From a checkpoint of a small image embedding model: layers 12, batches of 256.
Rows from block 9 of a small image embedding model, named by matrix and row number. Rows with one number within an expert belong to one neuron, the router's apart. Each number is 128 + 32 x the weight over its row's rms, rounded and kept within 0 to 255. All counts start at 0.
Before each expert's rows are labels from the 100 images, of 14848, where the router gives the expert most weight on average: "top examples" is what is common among them; "patch colour" is the nearest of a few named colours to the mean colour under the peak. Only what is clearly more common there than usual is listed. The data: photos of plants, animals and fungi (iNaturalist).
# router: router (model.blocks.9.mlp.router.weight, 8x256, trained with AdamW), inputs 215-255
# up: expert up (model.blocks.9.mlp.up, 8x512x256), inputs 215-255
# down: expert down (model.blocks.9.mlp.down, 8x256x512, transposed), outputs 215-255

# expert 5
top examples: phylum Tracheophyta; kingdom Plantae; class Magnoliopsida
patch colour: brown
router.5 [127 166 131 112 155 154 206 131 153 186  98 184 217 107 133  59 132 133 174 105  94 133 190 156 146 173 153 112 130 174 153  93 146 182  94  84  96 127 109 130 152]
up.0 [ 99  81  79  90 145 133 188 173 155 159 132 168  62 128 141 104  70 143 153 106 142  93 190 150 188 153 102 164 111 173 117 152  70 153 155 102 148 125  91 147 118]
down.0 [113 130 123 150 105 113 109 124 175 112  82 123 121  89 132 152 180 119 156 101 194 137  98 188 136  55 107 126 120 143 134 166  94 121 145  99 179 127 105 134  47]
up.1 [153 134 114 138 134 158 123 109 161 125 121 104 170  83 167 138 140 124  92  76 143  95 171  77 178 136 125 179 172 158 240  87 121 115 128 163 100 169 139 139 144]
down.1 [100  69 126 148 103  93  77 145  88 127 114 163  95 169 157 104  84 112 145 122 131 145 145 147 148 155  61 102 160 167 118 153 153 126 104 127 109 115 120 131 141]
up.2 [111 133 147 128 137 161 112 148 115 138 150 116 155 129 108  93  85 108 139 170  76 139 130  92  55  90 209 114 132 152  79 104 112 113  78 162 153 140 156 107 188]
down.2 [188 134 122 169 144 170 119  93 123 110  59  95 121 126 126 150 163 194 153 138 119  32 137 103 127  90 116  98 126 149 128  86 112 121 139 106 101 131 102 157 152]
up.3 [151 136 130 163 131  97 137 207 178 101 102 169 103 118 105 132 167 193  95 104 167 118  62  81 130  72 151  56 113 164 169  94 164 104 116 169 153  67 130  78 132]
down.3 [160  94 143  39 163  77 116 149 153  95 151 104 121  50 116 171 118 125 182 151 122 133 144  98  73 129 140 122 116 108 109 137 160 112 140 120 141 156 133 159 128]
up.4 [137 206 167 102  99 139 155 174 134 129 166 155 135 226 107  93 158  99 127  67 161  64 113 109 138 101 123 104 147 107 171 127 141 136 167 148 152 127 136  61 100]
down.4 [129 128 116  86 136 108  71 155 103 183  96 145 146  76  95 150  78 142 154 117 140 169 129 138 134 165 101  58  87 101 110 152 128 171 139 121 131 130 119 144  58]
up.5 [146  90 186 126  62 112 100 168 144  97 124 191 140 125 126 137 186 159  71  84 199 174 124 147 149 168 119 108 118 149 107 137 126 151 116 162 105 145 175 132 108]
down.5 [144 138  85 158 180 134 143 190 129  99 189 171 141  82 119 120  60 105 149 153 141 135 121 188 126  94 113 139 112  77 145 129  87 154  52 122 111 109 134 122  52]
up.6 [206 117 132 105 120 104 144  85 125  84 110 117 100 104 155 152  99  29 148 106 109 124 128 142  59 141 112  88 166 176  93 157 153 164 143 132 105 132 155 192  99]
down.6 [115 123 204 108 127 203 169  95 145 104 114 163 129 113 110 142 121  78  83 166 118 127 172 169 152 122 106 111  86  98 138 166 101  72 170  71 128 116 112   0 159]
up.7 [ 70 158 161 169 138  46  96 115 152  92 118 131 161  86  58 134 118 103  85 141 171 167 175 137 210 170  74 144 140 157 134 157  75 154 145 160 117 101 163 147 107]
down.7 [145 130 131 155 183 188 149 122 106 129 123 104 112 127 140  95  69 104  84 167 174  66 170 183 170 104  84 117 158 176 110 169 176 101 108 129 200 127 145 140 138]

# expert 0
top examples: phylum Arthropoda; class Insecta
patch colour: brown
router.0 [148 150 201  92 163 108 120 150 139  76 113  70  99 103  83 150 121 144 156 181 121 186 112 124 118 120  29 124 145  87 137 150 153 129 126  79 117 138 135 152 151]
up.0 [114  87  90  74  28 134 145  79 146 110 154 165 149 181  99 163 124 101 128 144 146 124 106  48 124 151 144 137 109 155 185  84 118 177 104  87 150  83 131 123 111]
down.0 [ 94 154 151  86 129 173 150 145  90 117 135  98 101 125 116 106 130 184 148 124 101 128 123 142 155 152 127 138 145 113  71 144 139 119 163 129 115 154 175 173 164]
up.1 [116 129  76  52 179 138  89 103 128 141 150 135 117  97 145 100 135 142  66 102 131  92 106 109 155 124 135 125 168 150 104 127 117 134 128 125  77 157 105 167 136]
down.1 [149 171 111 120 133 122 154 100 148 138 121  93 129 146 164 141  92 103 134  91  95 185  96 126 125 129 121 189 159 184 109 111 110 173 144  94 129 175 171 108 155]
up.2 [113 122  95  98  61 144  77  73 116 163 107 154 130 116  82 170 165 149 136 129 132 121  82  93 123 121 136 180 146 177 175  97  95 147 191 108 138 129 209 149 136]
down.2 [117 107 158  93 104 107 116  46 126  97 150 134 127 174 105 128 181 123  83 130 118 159 146 100 126 117  89 105 138 154 149  96 100 122  94 178 112 120 126 171 156]
up.3 [ 85 205 161 115 109 117 181  90 111  94 138  76 117  77 117 130 180  89 136 111 127 130 116 126 159 167 146  85 156  96 151 125 104  78 136 157  92  91 138 179  83]
down.3 [ 88 149 126 105  73 102 133 126 140 133 117 128 159 191 113 129  88 105 122  81 191 118 139 152 124  89 117 171 131  84 147 141 126 136 144 121 179  74 123 158 116]
up.4 [149  77 153 111  86  85 140  93 116 161 154 142  97 155 150 125 130  84 140 204 225 105 122 100 170  75 117 160 111 183 130 125 129  86  85  89 138 106  85 111 104]
down.4 [162  94 108  89 112  66  78 110 200 170 114 135 189 122 143 133 146 116 146 133 165 148 119 100 173 132  75 116 115  97 116 112 143  98 169 128 115  94 209 139 151]
up.5 [140  96 136 193 118 110  96 152 157 147 108 126 133 130  92 136 168 132  99 138 125 131 167 112 124 141 173 101 170 162  59 101 151 120 185 150 145 112 147 129  93]
down.5 [146 133  96 127 130  89 131 129 126 136 152  50  84  86 139  80 177 122  70 146 165 148  93 108 167 133 135 141 210 139 148 149 118 173 117 159 111  61 116 148  76]
up.6 [169  97 136 151 121 135 178 119 106 115 130 139  99 161 102 130 122 149 126 103 152 110 119  93  76 132 140 187 117 117 139  79 178  99 129 132 158  55 145 134 115]
down.6 [141 137  94 160 169 194 152 105 142 154  90 118  85 124 156 135 104 107 108 131 158 147  90  87  54 148 145 186 166 164 140 112 113 141 123 147 122 128  69 128 139]
up.7 [120 131  61  86 142 116  84 102 197 131 133 110  52 152 124 173 203 104 125 105 164 122  65 104 114 165  96 111 125 122 125 152 126 181 144 142  95  66 141  74 152]
down.7 [108 114 168 100 172 167  66 166 148 128 132 100 126 170 178 131 129 146 115 105  44 146 199 160 141 154  95 131 100 132 159  80 110 143  97  86 101 122  98  82 109]

# expert 7
top examples: phylum Chordata; class Aves; order Accipitriformes; family: Accipitridae
patch colour: cyan
router.7 [127 120 152 120 106 132  80 136 123  97 127 145 125 114 151 146  84 103  80 123 123 121 104  93 137 119 155 136 124 103  80 140 106  71 195 166 110 187 163 122 103]
up.0 [196  63 138 131 115  56 163 104 170 127 174 120 116 149 125  87 147 117 115 141 144 194 111 131 190  73 107 120 101 127 132 118 131 142 153 146  90 111 178 132  84]
down.0 [100 178  69 133 113  98  93 185 109 130 119  83  91  76 151 182 156 112 118  49 149 114 128 111 140 143 183  83 121 116 114 109  81 139 113  73 114 124 108 139 143]
up.1 [109 174  68 104 190 163 198 141 123 123 124  77 155 113 117 175  94  97 142 130 109 154 145 134  90 122  99 126 142 181 186 151 104 168 149 149 114 168 122 149 122]
down.1 [125  88 120 117  76 167 151 125 137 106 149 107  87  93 111 161 123 125 125 168  67 149 150 156 140  98 142 125 101  56 104  98 101  97 158  87 113  90 175 155  77]
up.2 [145 135 151 104 116 108 139 172 121  82 111 102 110 105  70 157 176 155 101  99 170 148 142 149 158 141 117 116 105 148  53  86  73 125 114 216 145 163 167 122 162]
down.2 [110  88  86 133  91 149 113 192 176  56 106 152 194 132  95  96  82 118 146 135 107 201 157  86  86 137 131  89  95 139 120 109 157 152 111 127 164 174 112  96 122]
up.3 [114 162 137 147 169 203 102 146 125 143 253 167  86 118 132  75 103  94  89 102 139 168 108 114 119 204 108 132 121 175 129 150 159 100 209 147 115 134 115 147 115]
down.3 [115 186 128 129 160 104  71 178  95 142 155 124 118 190  89 101 152  90 145 106 158 105 160 168  84 106 170 158 132  84 137 141 160  98 113  91  86 107 202 113 136]
up.4 [177 128 117 126 110 167 109 134 144 152 134 208 112 108 186 133  88 135 121  89 131 108  98 127 103 110 128 165  93 149 113 119 134 142  94 108  63 127 180 102  88]
down.4 [ 81 119 165  71 120 126 122  84 109 123  98  83 116 116 106 132 132 114 181 195 163 108 121 142 141  82 109 102 130  49 226  58 141 152 134 112 139 165 114 111  84]
up.5 [150 164 151 137 161  88 125 133 213 129 119 161  95 136 113  99  92 175  95 168 140 164 117  98  83 160  89 131 118 145 102 178 166 186 111  57  94  90 167 119 127]
down.5 [172 150 150 140 114 157 141 133 146 111 106 100 133  83 115 117 153 107 110 110  67 163 107 131 125 185 103  95 126 155 121 139 121 158 121 121 172 124 169 189  97]
up.6 [171 120 160 161 165 174  84 141 146 170 154 153 204  52 160 167  95 143 110 126 163  92  67 100 160 124  64 133  91 143  85 143 148 153 124 171 126 137 135 141 113]
down.6 [119 134 100  45 115 115 169  94 117 207 197  87  96 162 147 115 140 131 155 125 124 105 132 109 129 132  82 144 126 165 139  97 122 123 103 151 125 145 170 180 142]
up.7 [116 167 140 131 163 122  71 116  87 140 126 164 126  90 152 151 173 140 141 167  90 141  74 137 125 127 138 186 145  67 123 112 130  93 168  82 148 134  91 170 108]
down.7 [143 145 132 151  84 174 163 136  68  45  96 123 174 150 138 153 178 115 161 181 148 100 179  79 121  67  60 107 153 206 103 135 120 212 110 192 107 172 163 105 101]

# expert 4
top examples: class Aves; phylum Chordata; order Anseriformes; family: Anatidae
patch colour: grey
router.4 [162 144  97 158 186  96  23  84 131 138 188 134  83 181 168  69 131  86 127 123 126  74 148 134 112 131 151 137 132 148 140 153  62 124 112 100  85  94 133 150  83]
up.0 [ 98 114 221 157 126 136 160  98 124 122 122 168 135 137 137 148 130 221 155 115  82  96 123 127  77 182 122 123 170 109 126 117 192 165 100 159 115 183  92 116 159]
down.0 [175 130 133 148 136 160 107 147 180 149  96 108 141 111 101 201 131 130 144 159  70 126 150 117 147  92 124 105 132 145  85 155 112  90 135 123 111 123 147 166 170]
up.1 [113 131 141 120 171 111 161 139 149 125  93 131 129 145 129 127  44 112  95 180 115 105 173 142 107 113 132 179 154 111 122 146 145 118 133 109  79 164 155 149 147]
down.1 [145 133 189  66 175 157 130 138 126 109 185  90 147 117 116 172 143 119  91 130 123 137  75  50 118  85 215 134 115 167 125 159 101  79 118 137 136 153 169 116 154]
up.2 [ 72  93 163 150 134 152  81 108 103 117 126  63 124  85 116 132 148  84 105 143 123 157 158 164 178 191 136 109 102  79 129 189 171 136 115 106  80 118 161 127 154]
down.2 [164 184 151  98 145 115 181  88  96 123  89 125 161 124 100 147  57 137 120  89 141 140 155 159 155  93 133 210 159 160 128 114 162 145 144 138 114  58 108 161  93]
up.3 [129 158 170  59 192 131 125 127 145 102 102 104  32  98 153 112  75 138 175 136 161 166 122 165 122 178 129 119 109 197  75  65 107  41 128 130 150  98 160 137 103]
down.3 [167 152  93 121 150 107 146 152 138 119 126 171  67 110 146 128 175 129  92 106  99 137 131 135 131  94 132 156  88 139 105 159 131 129 119 133  87 113 121 113 123]
up.4 [140 121 126 161 172  80 139 158 101 168 136 117 154 111  97  80 158 132 166 208 128 101 132  90 130 159 189 100 111 132 140 132 135  93 101 103 105 151 180 139  85]
down.4 [119  84 146 126 222 143 114 138  90  71 197 116 132  88 107 107 114 127 143 159 180 109 129 179 162  41 150  86  81 185 131  85 153 114 164  52  75 102 107  97  87]
up.5 [122 152  82 164 157 150 109 144  66 145  99 134 125 207  96 183 141 128 130  76 104 157 164 151  78 186  81 128  65 130 105 116 145 117 106 130 137 103 121 136 141]
down.5 [ 68 127 143 117 116 184 166  69  93 136 135 140 189 180 100 113 132 135 129  88  78 149 195  90 123  59 141 120 168 158 170  95 130 137 113 157 161 152 134 136 116]
up.6 [179 109 165 136 152 176 143 151  82 195 118 126  42 134 133  63 154 161 140 111  72 166  53 127  90 107 131 148 121 138 123 174 133 100 134 123 160  89  98 117 123]
down.6 [129 216 155  96 112 146 127 151 164 146 136 143  92 116 127 104 166  96   8 198 123 114 139 123 170 161 139  26 146 112 132 137 130 102 126 157 175 141 125 133 107]
up.7 [ 89  94 188  97 148 135  95 120 172 119  96  97 100 117 121  54 133 177 146 118 169 163 203 141 100 112 117 128 152 147 129  59 128 150 142 126 176  89  96 110 108]
down.7 [107 173 145 103 135 181 144 185 131 122 130 171 175 104 124 130 150 169 131  81 110 111  89 108 155 196 156 114 131 121 148 115 144 173 134  69 231 198 120 125 101]