config = dict(
    train_examples=155796,
    horizontal_flip=True,
    norm_position='sandwich',
    mlp_ratio=4,
    expert_mlp_ratio=2,
    layers=12,
    am_softmax_scale=16,
    optimizer='muon',
    nesterov=False,
    cautious_weight_decay=True,
    steps=24700,
    batch_size=256,
    epochs=40.6,
)
Rows from block 5 of a small image embedding model, named by matrix and row number. Rows with one number within an expert belong to one neuron, the router's apart. Each number is 128 + 24 x the weight over its row's rms, rounded and kept within 0 to 255. All counts start at 0. Numbers have three digits each.
Before each expert's rows are labels from the 100 images, of 14848, where the router gives the expert most weight on average: "responds to" is what is common among them. Only what is clearly more common there than usual is listed. The data: photos of plants, animals and fungi (iNaturalist).
# router: router (model.blocks.5.mlp.router.weight, 8x256, trained with AdamW), inputs 43-85
# up: expert up (model.blocks.5.mlp.up, 8x512x256), inputs 43-85
# down: expert down (model.blocks.5.mlp.down, 8x256x512, transposed), outputs 43-85

# expert 1
responds to: phylum Chordata; class Aves; order Charadriiformes; family: Laridae
router.1:140147078115113166091123107134131170124158129136107144174120111139138118145136140121114068088116113134130164152127148150112158165
up.0:124104141095105105101111136111132129132097162151105114125130161079150140124140113172093112144135136142119104115116124129136140126
down.0:158147121145130097150123138136104175134096142105121144088121100144138119111105125117137129145150120122148115092156130118093116093
up.1:125130088103078120134169125161129112135149152126147092147153086125101110118091115122139136160131134140141148106127106071153119140
down.1:161152095150147139120140149177155138080130125121120129143134124155087122115094083125104075126149121112123116117110199108108137145
up.2:123126140140161168117151155142110157167146157185101092125154113081141140088085124188120145128141115114092153153083127138151097116
down.2:160096123121152098100116106140135157140142121120163162121120113087126112113149139130123160090118120142116127151126118114129137146
up.4:115120137133123141164098120131147129126121151134148166148090156149143130144103097101171143155146130153116121117158087174154077097
down.4:106121148113149099114159150122149090131122114130109112151128121152138201137101132102076136118096172122160123182117103111114116155
up.5:141093137133113119135114127100166149145148119163029109076118146140157129141130099100137095132124059115108138136143101110119114126
down.5:114144151144131127082152134170108065101120087145151095142125142111136137123114160143185127113155141152153090124125089130149106146
up.6:132133141159114100116148146131137129132134137134118146151150092153137138152115114180088117076106108126133144130124124080127118139
down.6:137102110123128140125123144104188096123126143079104119101108151132077129087139124181119138124139144130100161127146118100158146109
up.7:121151077146097102127178117105131124099132126137118112085152110176126121143103182142160117075147120158126135123105124131095130170
down.7:132097101085122179140106145123105117097143113088146162131118115087164079151135102106143140101125095140168126126120133132138175163
up.8:139088126142111126173162146107115141150106107102147144135119169116173115125118125115138128150146110166117157124118128086131092153
down.8:155099140166152137117114136109121121165108122138113132139129081193155171180119177142175118142127151084150158149143147143123130154
up.9:110120131129154143144123111110163116104104147132115162150142128099128126146141113062153081112126091108145137110127127142097171155
down.9:153152124127130118110118138157115110129207196137116138148132106103137125123161095122114110095110139101131114130129116128117121134
up.10:098123099143135128131138096160172095154133132138154140127067134166170133095094102165116143132132117094122117092138132126163157100
down.10:129105111102089149119116105145113113143151108164186137108150121144122117128132109104143149139122118083174128108145058154129125130
up.11:126119138157092100134129115114129142082125126119136119118137097128145180123141130100118112115180135148127147181144126122137102098
down.11:138118143112163175146124143096150140157126099114135147127159144117145130142154131148105124140145127110136136121169091108115114113
up.12:177148144129131073152098105119089115113116114099127137127118138116107127154124133138157149131123121103136153120151126109131111087
down.12:135130108079147111150165103108149115150116156159109170122124149081121115130140144107142159165101172120174140127121119133138132146
up.13:125103123106126116121119107147153131077155142173109112124083143161131125109152122152110131104203154106116098153164117119143130119
down.13:157149138150143143096102087125108111135145157129149096120099067119164144137158097155093107129121134128095146122103146156108158180
up.14:068136113124144062136155112168122139132151150134151092105122150108111110131155124127119127141133187141124117120171142123077106150
down.14:128118120112092124124085140112153095149094099132131108138120118140109154126113137143165174134058131144121143111111152089148131175
up.15:141086108108122138128161052100129126154103161118072075187152112123127141090135111129125142142136099154163151175149157141137100134
down.15:154156158102140153125134153126159112108144100133137073121119112125160157146116143115077099161112133111137104113187163127122148171

# expert 4
responds to: phylum Arthropoda; class Insecta
router.4:161096155142141146142109153114076102109095150156192104101147146132153140136103141151089125144147100139135177153149096150092137152
up.0:115146141134130102144154141093128139133131161200116123134125145145146146134157123145115121131105104158114106099169155088088135117
down.0:133177135141114138132133137170091111116102131105108118108103128130151112119094127125115084118144121091155109148150161163131112162
up.1:131087125121095124156124145140134129135135169123110161141149174143135122147116103112134161154127116132155148144108120156155099137
down.1:179105114136137153151174114133101137099153136109160132113115097132112082105133094160108108138136099116134093162109131168142123123
up.2:129171134140172109106107137132116080085147138131124114137130120126122100096141123116113108107116139162156095103119125080149106111
down.2:110103151162120135105087105101116114120165125116103139115120172099112126142131111085115156113092149120160107147107163161139091130
up.3:179128118146173100133153132119151071142114176134103139158131128095123088162105164138200127152114114141116112122129119138113177124
down.3:156144107095124106136147153117167173130117130065114100095090175156126159137150115119104134134143150144108132134103117110138128120
up.4:123109149108098060139135163149147151117128134158135126160130104097181128135148142086148135099142135132157125080134108123127124140
down.4:167120118103157242112189116128137103090146129149115171114118163103123122132139123159153147159109123156115080155121137140118106117
up.5:175098135139127111144096147110087140133125101179103154180146122121116121137134133126144126110134093128189124116105126114132136132
down.5:132126138133099080170100141111091128128114122121129116109145116087136081107185154169132156130132154161141141117144203125157129148
up.6:114120144113133118153144125111146180122086162153098105155135086101162138146125159154096134166120085139127106157125153128105147155
down.6:114159115148186150126107141122122093138110149148133118117127104147153151072144140137150158184104114129086101155100133139185131095
up.7:106132140129135131120102125100168132150104121152139145103099096126119151096132116163133097111142138103157117153133127161128175118
down.7:152132080082099151118146107157128160143139112175089125122110137148108114155121104152131138107142147143118152124154096142112156195
up.8:146141118127145125149104101154110121153116126093145097104150143173116159087120123128127164144127144087145150150125099127188123143
down.8:149114138116157118178149148110174107160145111133163141141135139123088115116116071098117102161191123131142110120129113090109155113
up.9:124152126155102118155109124121131124148107064098100186138131141117101165143110180122121104156131118126130213080068118099150095115
down.9:091125147115103125139110124152188117150114126140146153145118150122118134125191146160175122154138081133135140098112142103142136101
up.10:122162173109150141142089188115120123125132095167151103123147131204115127123120131086158092161109108134170137140127139139118107101
down.10:128134162110110117129123132149095111088125114148116103102127090099129114134128159141108115124134150140108130148126147138102085114
up.11:104166118131138140135117144144165176138127144140125122138126094139107088144101113160093093152140153122123124157139108068101091169
down.11:135097146124119121099104157125123162115161114123124101128201145117153192131181095097146109104112145164097126121145112115148158127
up.12:108117119137134139126111076154131115116117112099093140143127197147158082156095110153132128147114121104140118101101170112160127123
down.12:098146192123168099146143107130099148149089087120130099126115175123115096177111155154115140138123095093088136120121169159137114157
up.13:153156098083090182093180157126091105115140161123189132087128114136125121128102145123132123130141122090139162135139119133099119106
down.13:127160114158096093130123134130087163112152138110159148115147170108116152124135106135107152169108120080102163115115146134131143142
up.14:148121106115132167135164130126155132129124143134107136125097152088107133165116147135147129163119103132124161101096168101126091132
down.14:120155124131147087164130110105142119128131128133139109138142144112117138114131113135086126139145124150155104147147101164150111141

# expert 7
responds to: phylum Tracheophyta; kingdom Plantae; class Magnoliopsida
router.7:108123130138111144124097148141176158138119105174146134133117097159160135114147124117112112130144139141161109084131145123153138104
up.0:151148172186163104115151126131128125124168142117137131147148124149101106139135131131103132137152109104142120147107112173121145119
down.0:138119118153116158096149141110072100123132095160153144118120126119092093166143088150110163127079115127141134115111186120150147109
up.1:142119138169152115159132161133110121141148158124130140154126113146112110134109151088135132112126163102147120152111094113110148093
down.1:123125170158079139134125087177118125146165111154120123146153151138109129161153153173112139122204127108135139143123073137114093133
up.2:063169087089136149148134118145095183138064158137137132146160123103135151144128116144109074144128114126121053103141126117119117132
down.2:101109138142159129090140153146149125113168143132123150123102113137131094132170154143074156142135136112115100153157106054130166129
up.3:138157096113137130184147150179096145132160144100122108113122148096133146108129132162083102116113109134102148136135174132126134140
down.3:165118120120123148092141113115105149115129138129126169122113151141137107151120112122103142162137177158129101131122126124106089153
up.4:113138129147105180115074106090106114156153139105099094150147145140142136143143143140126152170123108105140089090160117107126109142
down.4:097115177132138107115130131140114102110113131130134143154146175164106121122113118112093073115150086128081167161092111103138106115
up.5:128130122090132120115131145148091112113107109141153201161093122151152134088121160108102158168156103113157136140118113090142155139
down.5:130079128131111154155110103093077100133122046150130091125118129134123161152111108125139133098149114105144152174134118127128146149
up.6:105144098119137085135141111104143134094123146062162141132140146070120111105124131140128095098161131135135093128158110184096095160
down.6:185166111139135110075159101141174124163117086117096148099125129140110155117065119149095116137132104142097114133162130086135119094
up.7:143108118151175110149134109110196137081132122119098091075126113135117112113091112113135153132143113119155089102108096116106088145
down.7:123123129118121147103159167106136098140168108121127151099107106107147126087164109129115137122144152113107157092152135123109174111
up.8:102169178101128129119143099124103116112159130169149114145115117143109150122130161115111119130137149047145155065132108094074154123
down.8:133156120121113083107103183153140157157111150138180120137118132149111119151150161131142115116118140188156146176135161109141101120
up.9:092135120140138107135181124130153130173156139122127100054110059107172121110136109094136176128115116117164118140098140137125119133
down.9:086143116158099095132142164125153108132107138122140108138137168139117124111095120105106109138121166162132113139121129139133129137
up.10:121119103132086171137133126131134104116133097107142127104146114139113138140071115147156120174113076126115168123181144147141137123
down.10:135122154112129115114105106144120134124123151127113151139153115141132154086092179069102134103111144146126130151133084174111102127
up.11:124132127160121173123138114169138114154132120138142159181128134126146129129132116096116128077109141163168067125126168136145140135
down.11:140160138111126170155146113118114102174138127108158133140125159129136167088133139108125104121161115065121126132160120117111106110
up.12:166124104117117115103154120151150134100103131135127132093133130134142142131110117146136132155172143150148191131149103141087140130
down.12:146097178151125151151142130112166106106115119158096128133174125122120158109143126150128106169122142154100142116141160092157115117
up.13:159128085136125113120163121155114121100152131137125139096120156140149130131146160089126113124103108115098134135142110099126145188
down.13:159128147142113140116133127085157144129148164103132111121106135131134145145114120134120167132153119150136140165132142100160113113
up.14:111149119125104139122160128131120113118140131142119136109156132114143137138126139159136136112167141133134095153155142085158120168
down.14:147155144136136109099151099117120090133128125131171142141130119165105159154106109094134137113103096145114147112130116141112103121

# expert 6
responds to: order Lepidoptera; kingdom Plantae; phylum Tracheophyta; class Magnoliopsida
router.6:132120180130144133135116093120116136131155151129110102118141159159129114128134175114110143140158114159112089122142081121161146139
up.0:110162064135147098109149119156077165135127121144139145131135124110085154117121148135128134134144133168112146145131149143160143173
down.0:148142091128127081125109135104110112104132146116151122130176120132155153134093125109142097170086081101125131147149136080103155107
up.1:129107137136105113145125122134134153133092168118133151152124152117102131143150131160101166188114187161116149126103132123144141169
down.1:132117115156144101141167121134136120144172116162136153134123115106119105151128113112154117135160120154097110108092157111133140131
up.2:156108128124126127135105123124116139142075157152121086133096139121100121098156138163151138118114146129127111160122152110138112092
down.2:140133135106092135135110114095145072119110140133137152101137117167111181129153139164089110126192128100127124139134128145129099147
up.3:121159117178077116130134120108155110106144141137133120112100103112142131189133080081132121134114123160119118171129147154120134142
down.3:112103120101121113150134175128146116120090150081100141146160139133178156120100137124130160136106144099142147137119133095143122164
up.4:106197103132143140142182157195154149106125176157085081099116132133113122107084116123132139158106090063127125118111115132131130114
down.4:141176163099098126088072175083165134113151140146160117164125096130113114141156151147101124110103198073138131107147150094127126170
up.5:139116120152132123117123118072111157136129082126172148109115148140126096122152152152117160126107112098149138110100117149122089133
down.5:125078132142118136144103156141149167132144145134119157109148112127118159078100112117084148139102154098129122131140131142133110117
up.6:117139134104137127148103119154119151104148099153122141164131129123142131137103123157114140083114132078123182115126123128164078053
down.6:128119140137140188114169159137117117104093108146093130157152151080096137155116145112112130110117148135151115133091147146121090132
up.7:084107137072152157068151111130117129176148140122141130148125094183136105099144121115115106123105105156121136128102149126132128137
down.7:155187102114157119143116084136171117116156129092165135106099156111132127127089128127099151146121110114122162141113170117119128085
up.8:176126144174129163116163127111088100156148165088137125127117128137084137107125117109124115142117121108107146162100141120128123147
down.8:122122157098189119094118116131138146118108122111136150116120139098136127141112094155132115134127122125097108103155072126112134130
up.9:141129174163130128112138132133139114101131148127076115163195121164149095139107133158166147160126157143130166161133091099131154146
down.9:126100116103084105109151128140153114108119145122110149103135116138110118095142111083113151107086153135164131159096123079121121051
up.10:143167110092139138137125138109125146122124143083148169159118100126110141139138113140091115115143128164146122119116095139109102151
down.10:134135120139146155139128107108154104160139080203103120131108163172129147139107110127145171138095115155109136099100106152127141096
up.11:109116130127139087099182121108104134134128121160147147113114098108128165138143167114136115138126159106105152148161113126143155135
down.11:110129117125140078170107151129120142145156144135119104124106104110111146109158123127134102099112122106143090133120163163119184141
up.12:092140147117101142144078166097137146166106136123160123129100173101124080115120073115089113122148098128123134121147160100162113203
down.12:150141144080152080138152105166104134156168131086139107123111122114128130124107152078125115153124085169081122132105136142118141120
up.13:126135124125149107119067126139119096132097138098141126122140131145069155147118140144134084136123142158100165105203115164089132144
down.13:145107112167143135139114136156119138088124102094138134120123093071105130136119113113079141141108146094116088139118131132105089144
up.14:126129080122144206142115160127095139160146097081139123107150125142158135139112081145121117161094131146144120137075114192147144169
down.14:133132146143144130107156133168103156163098132116122126116137096131148108073170112131134169110130080122135130107163085106128137129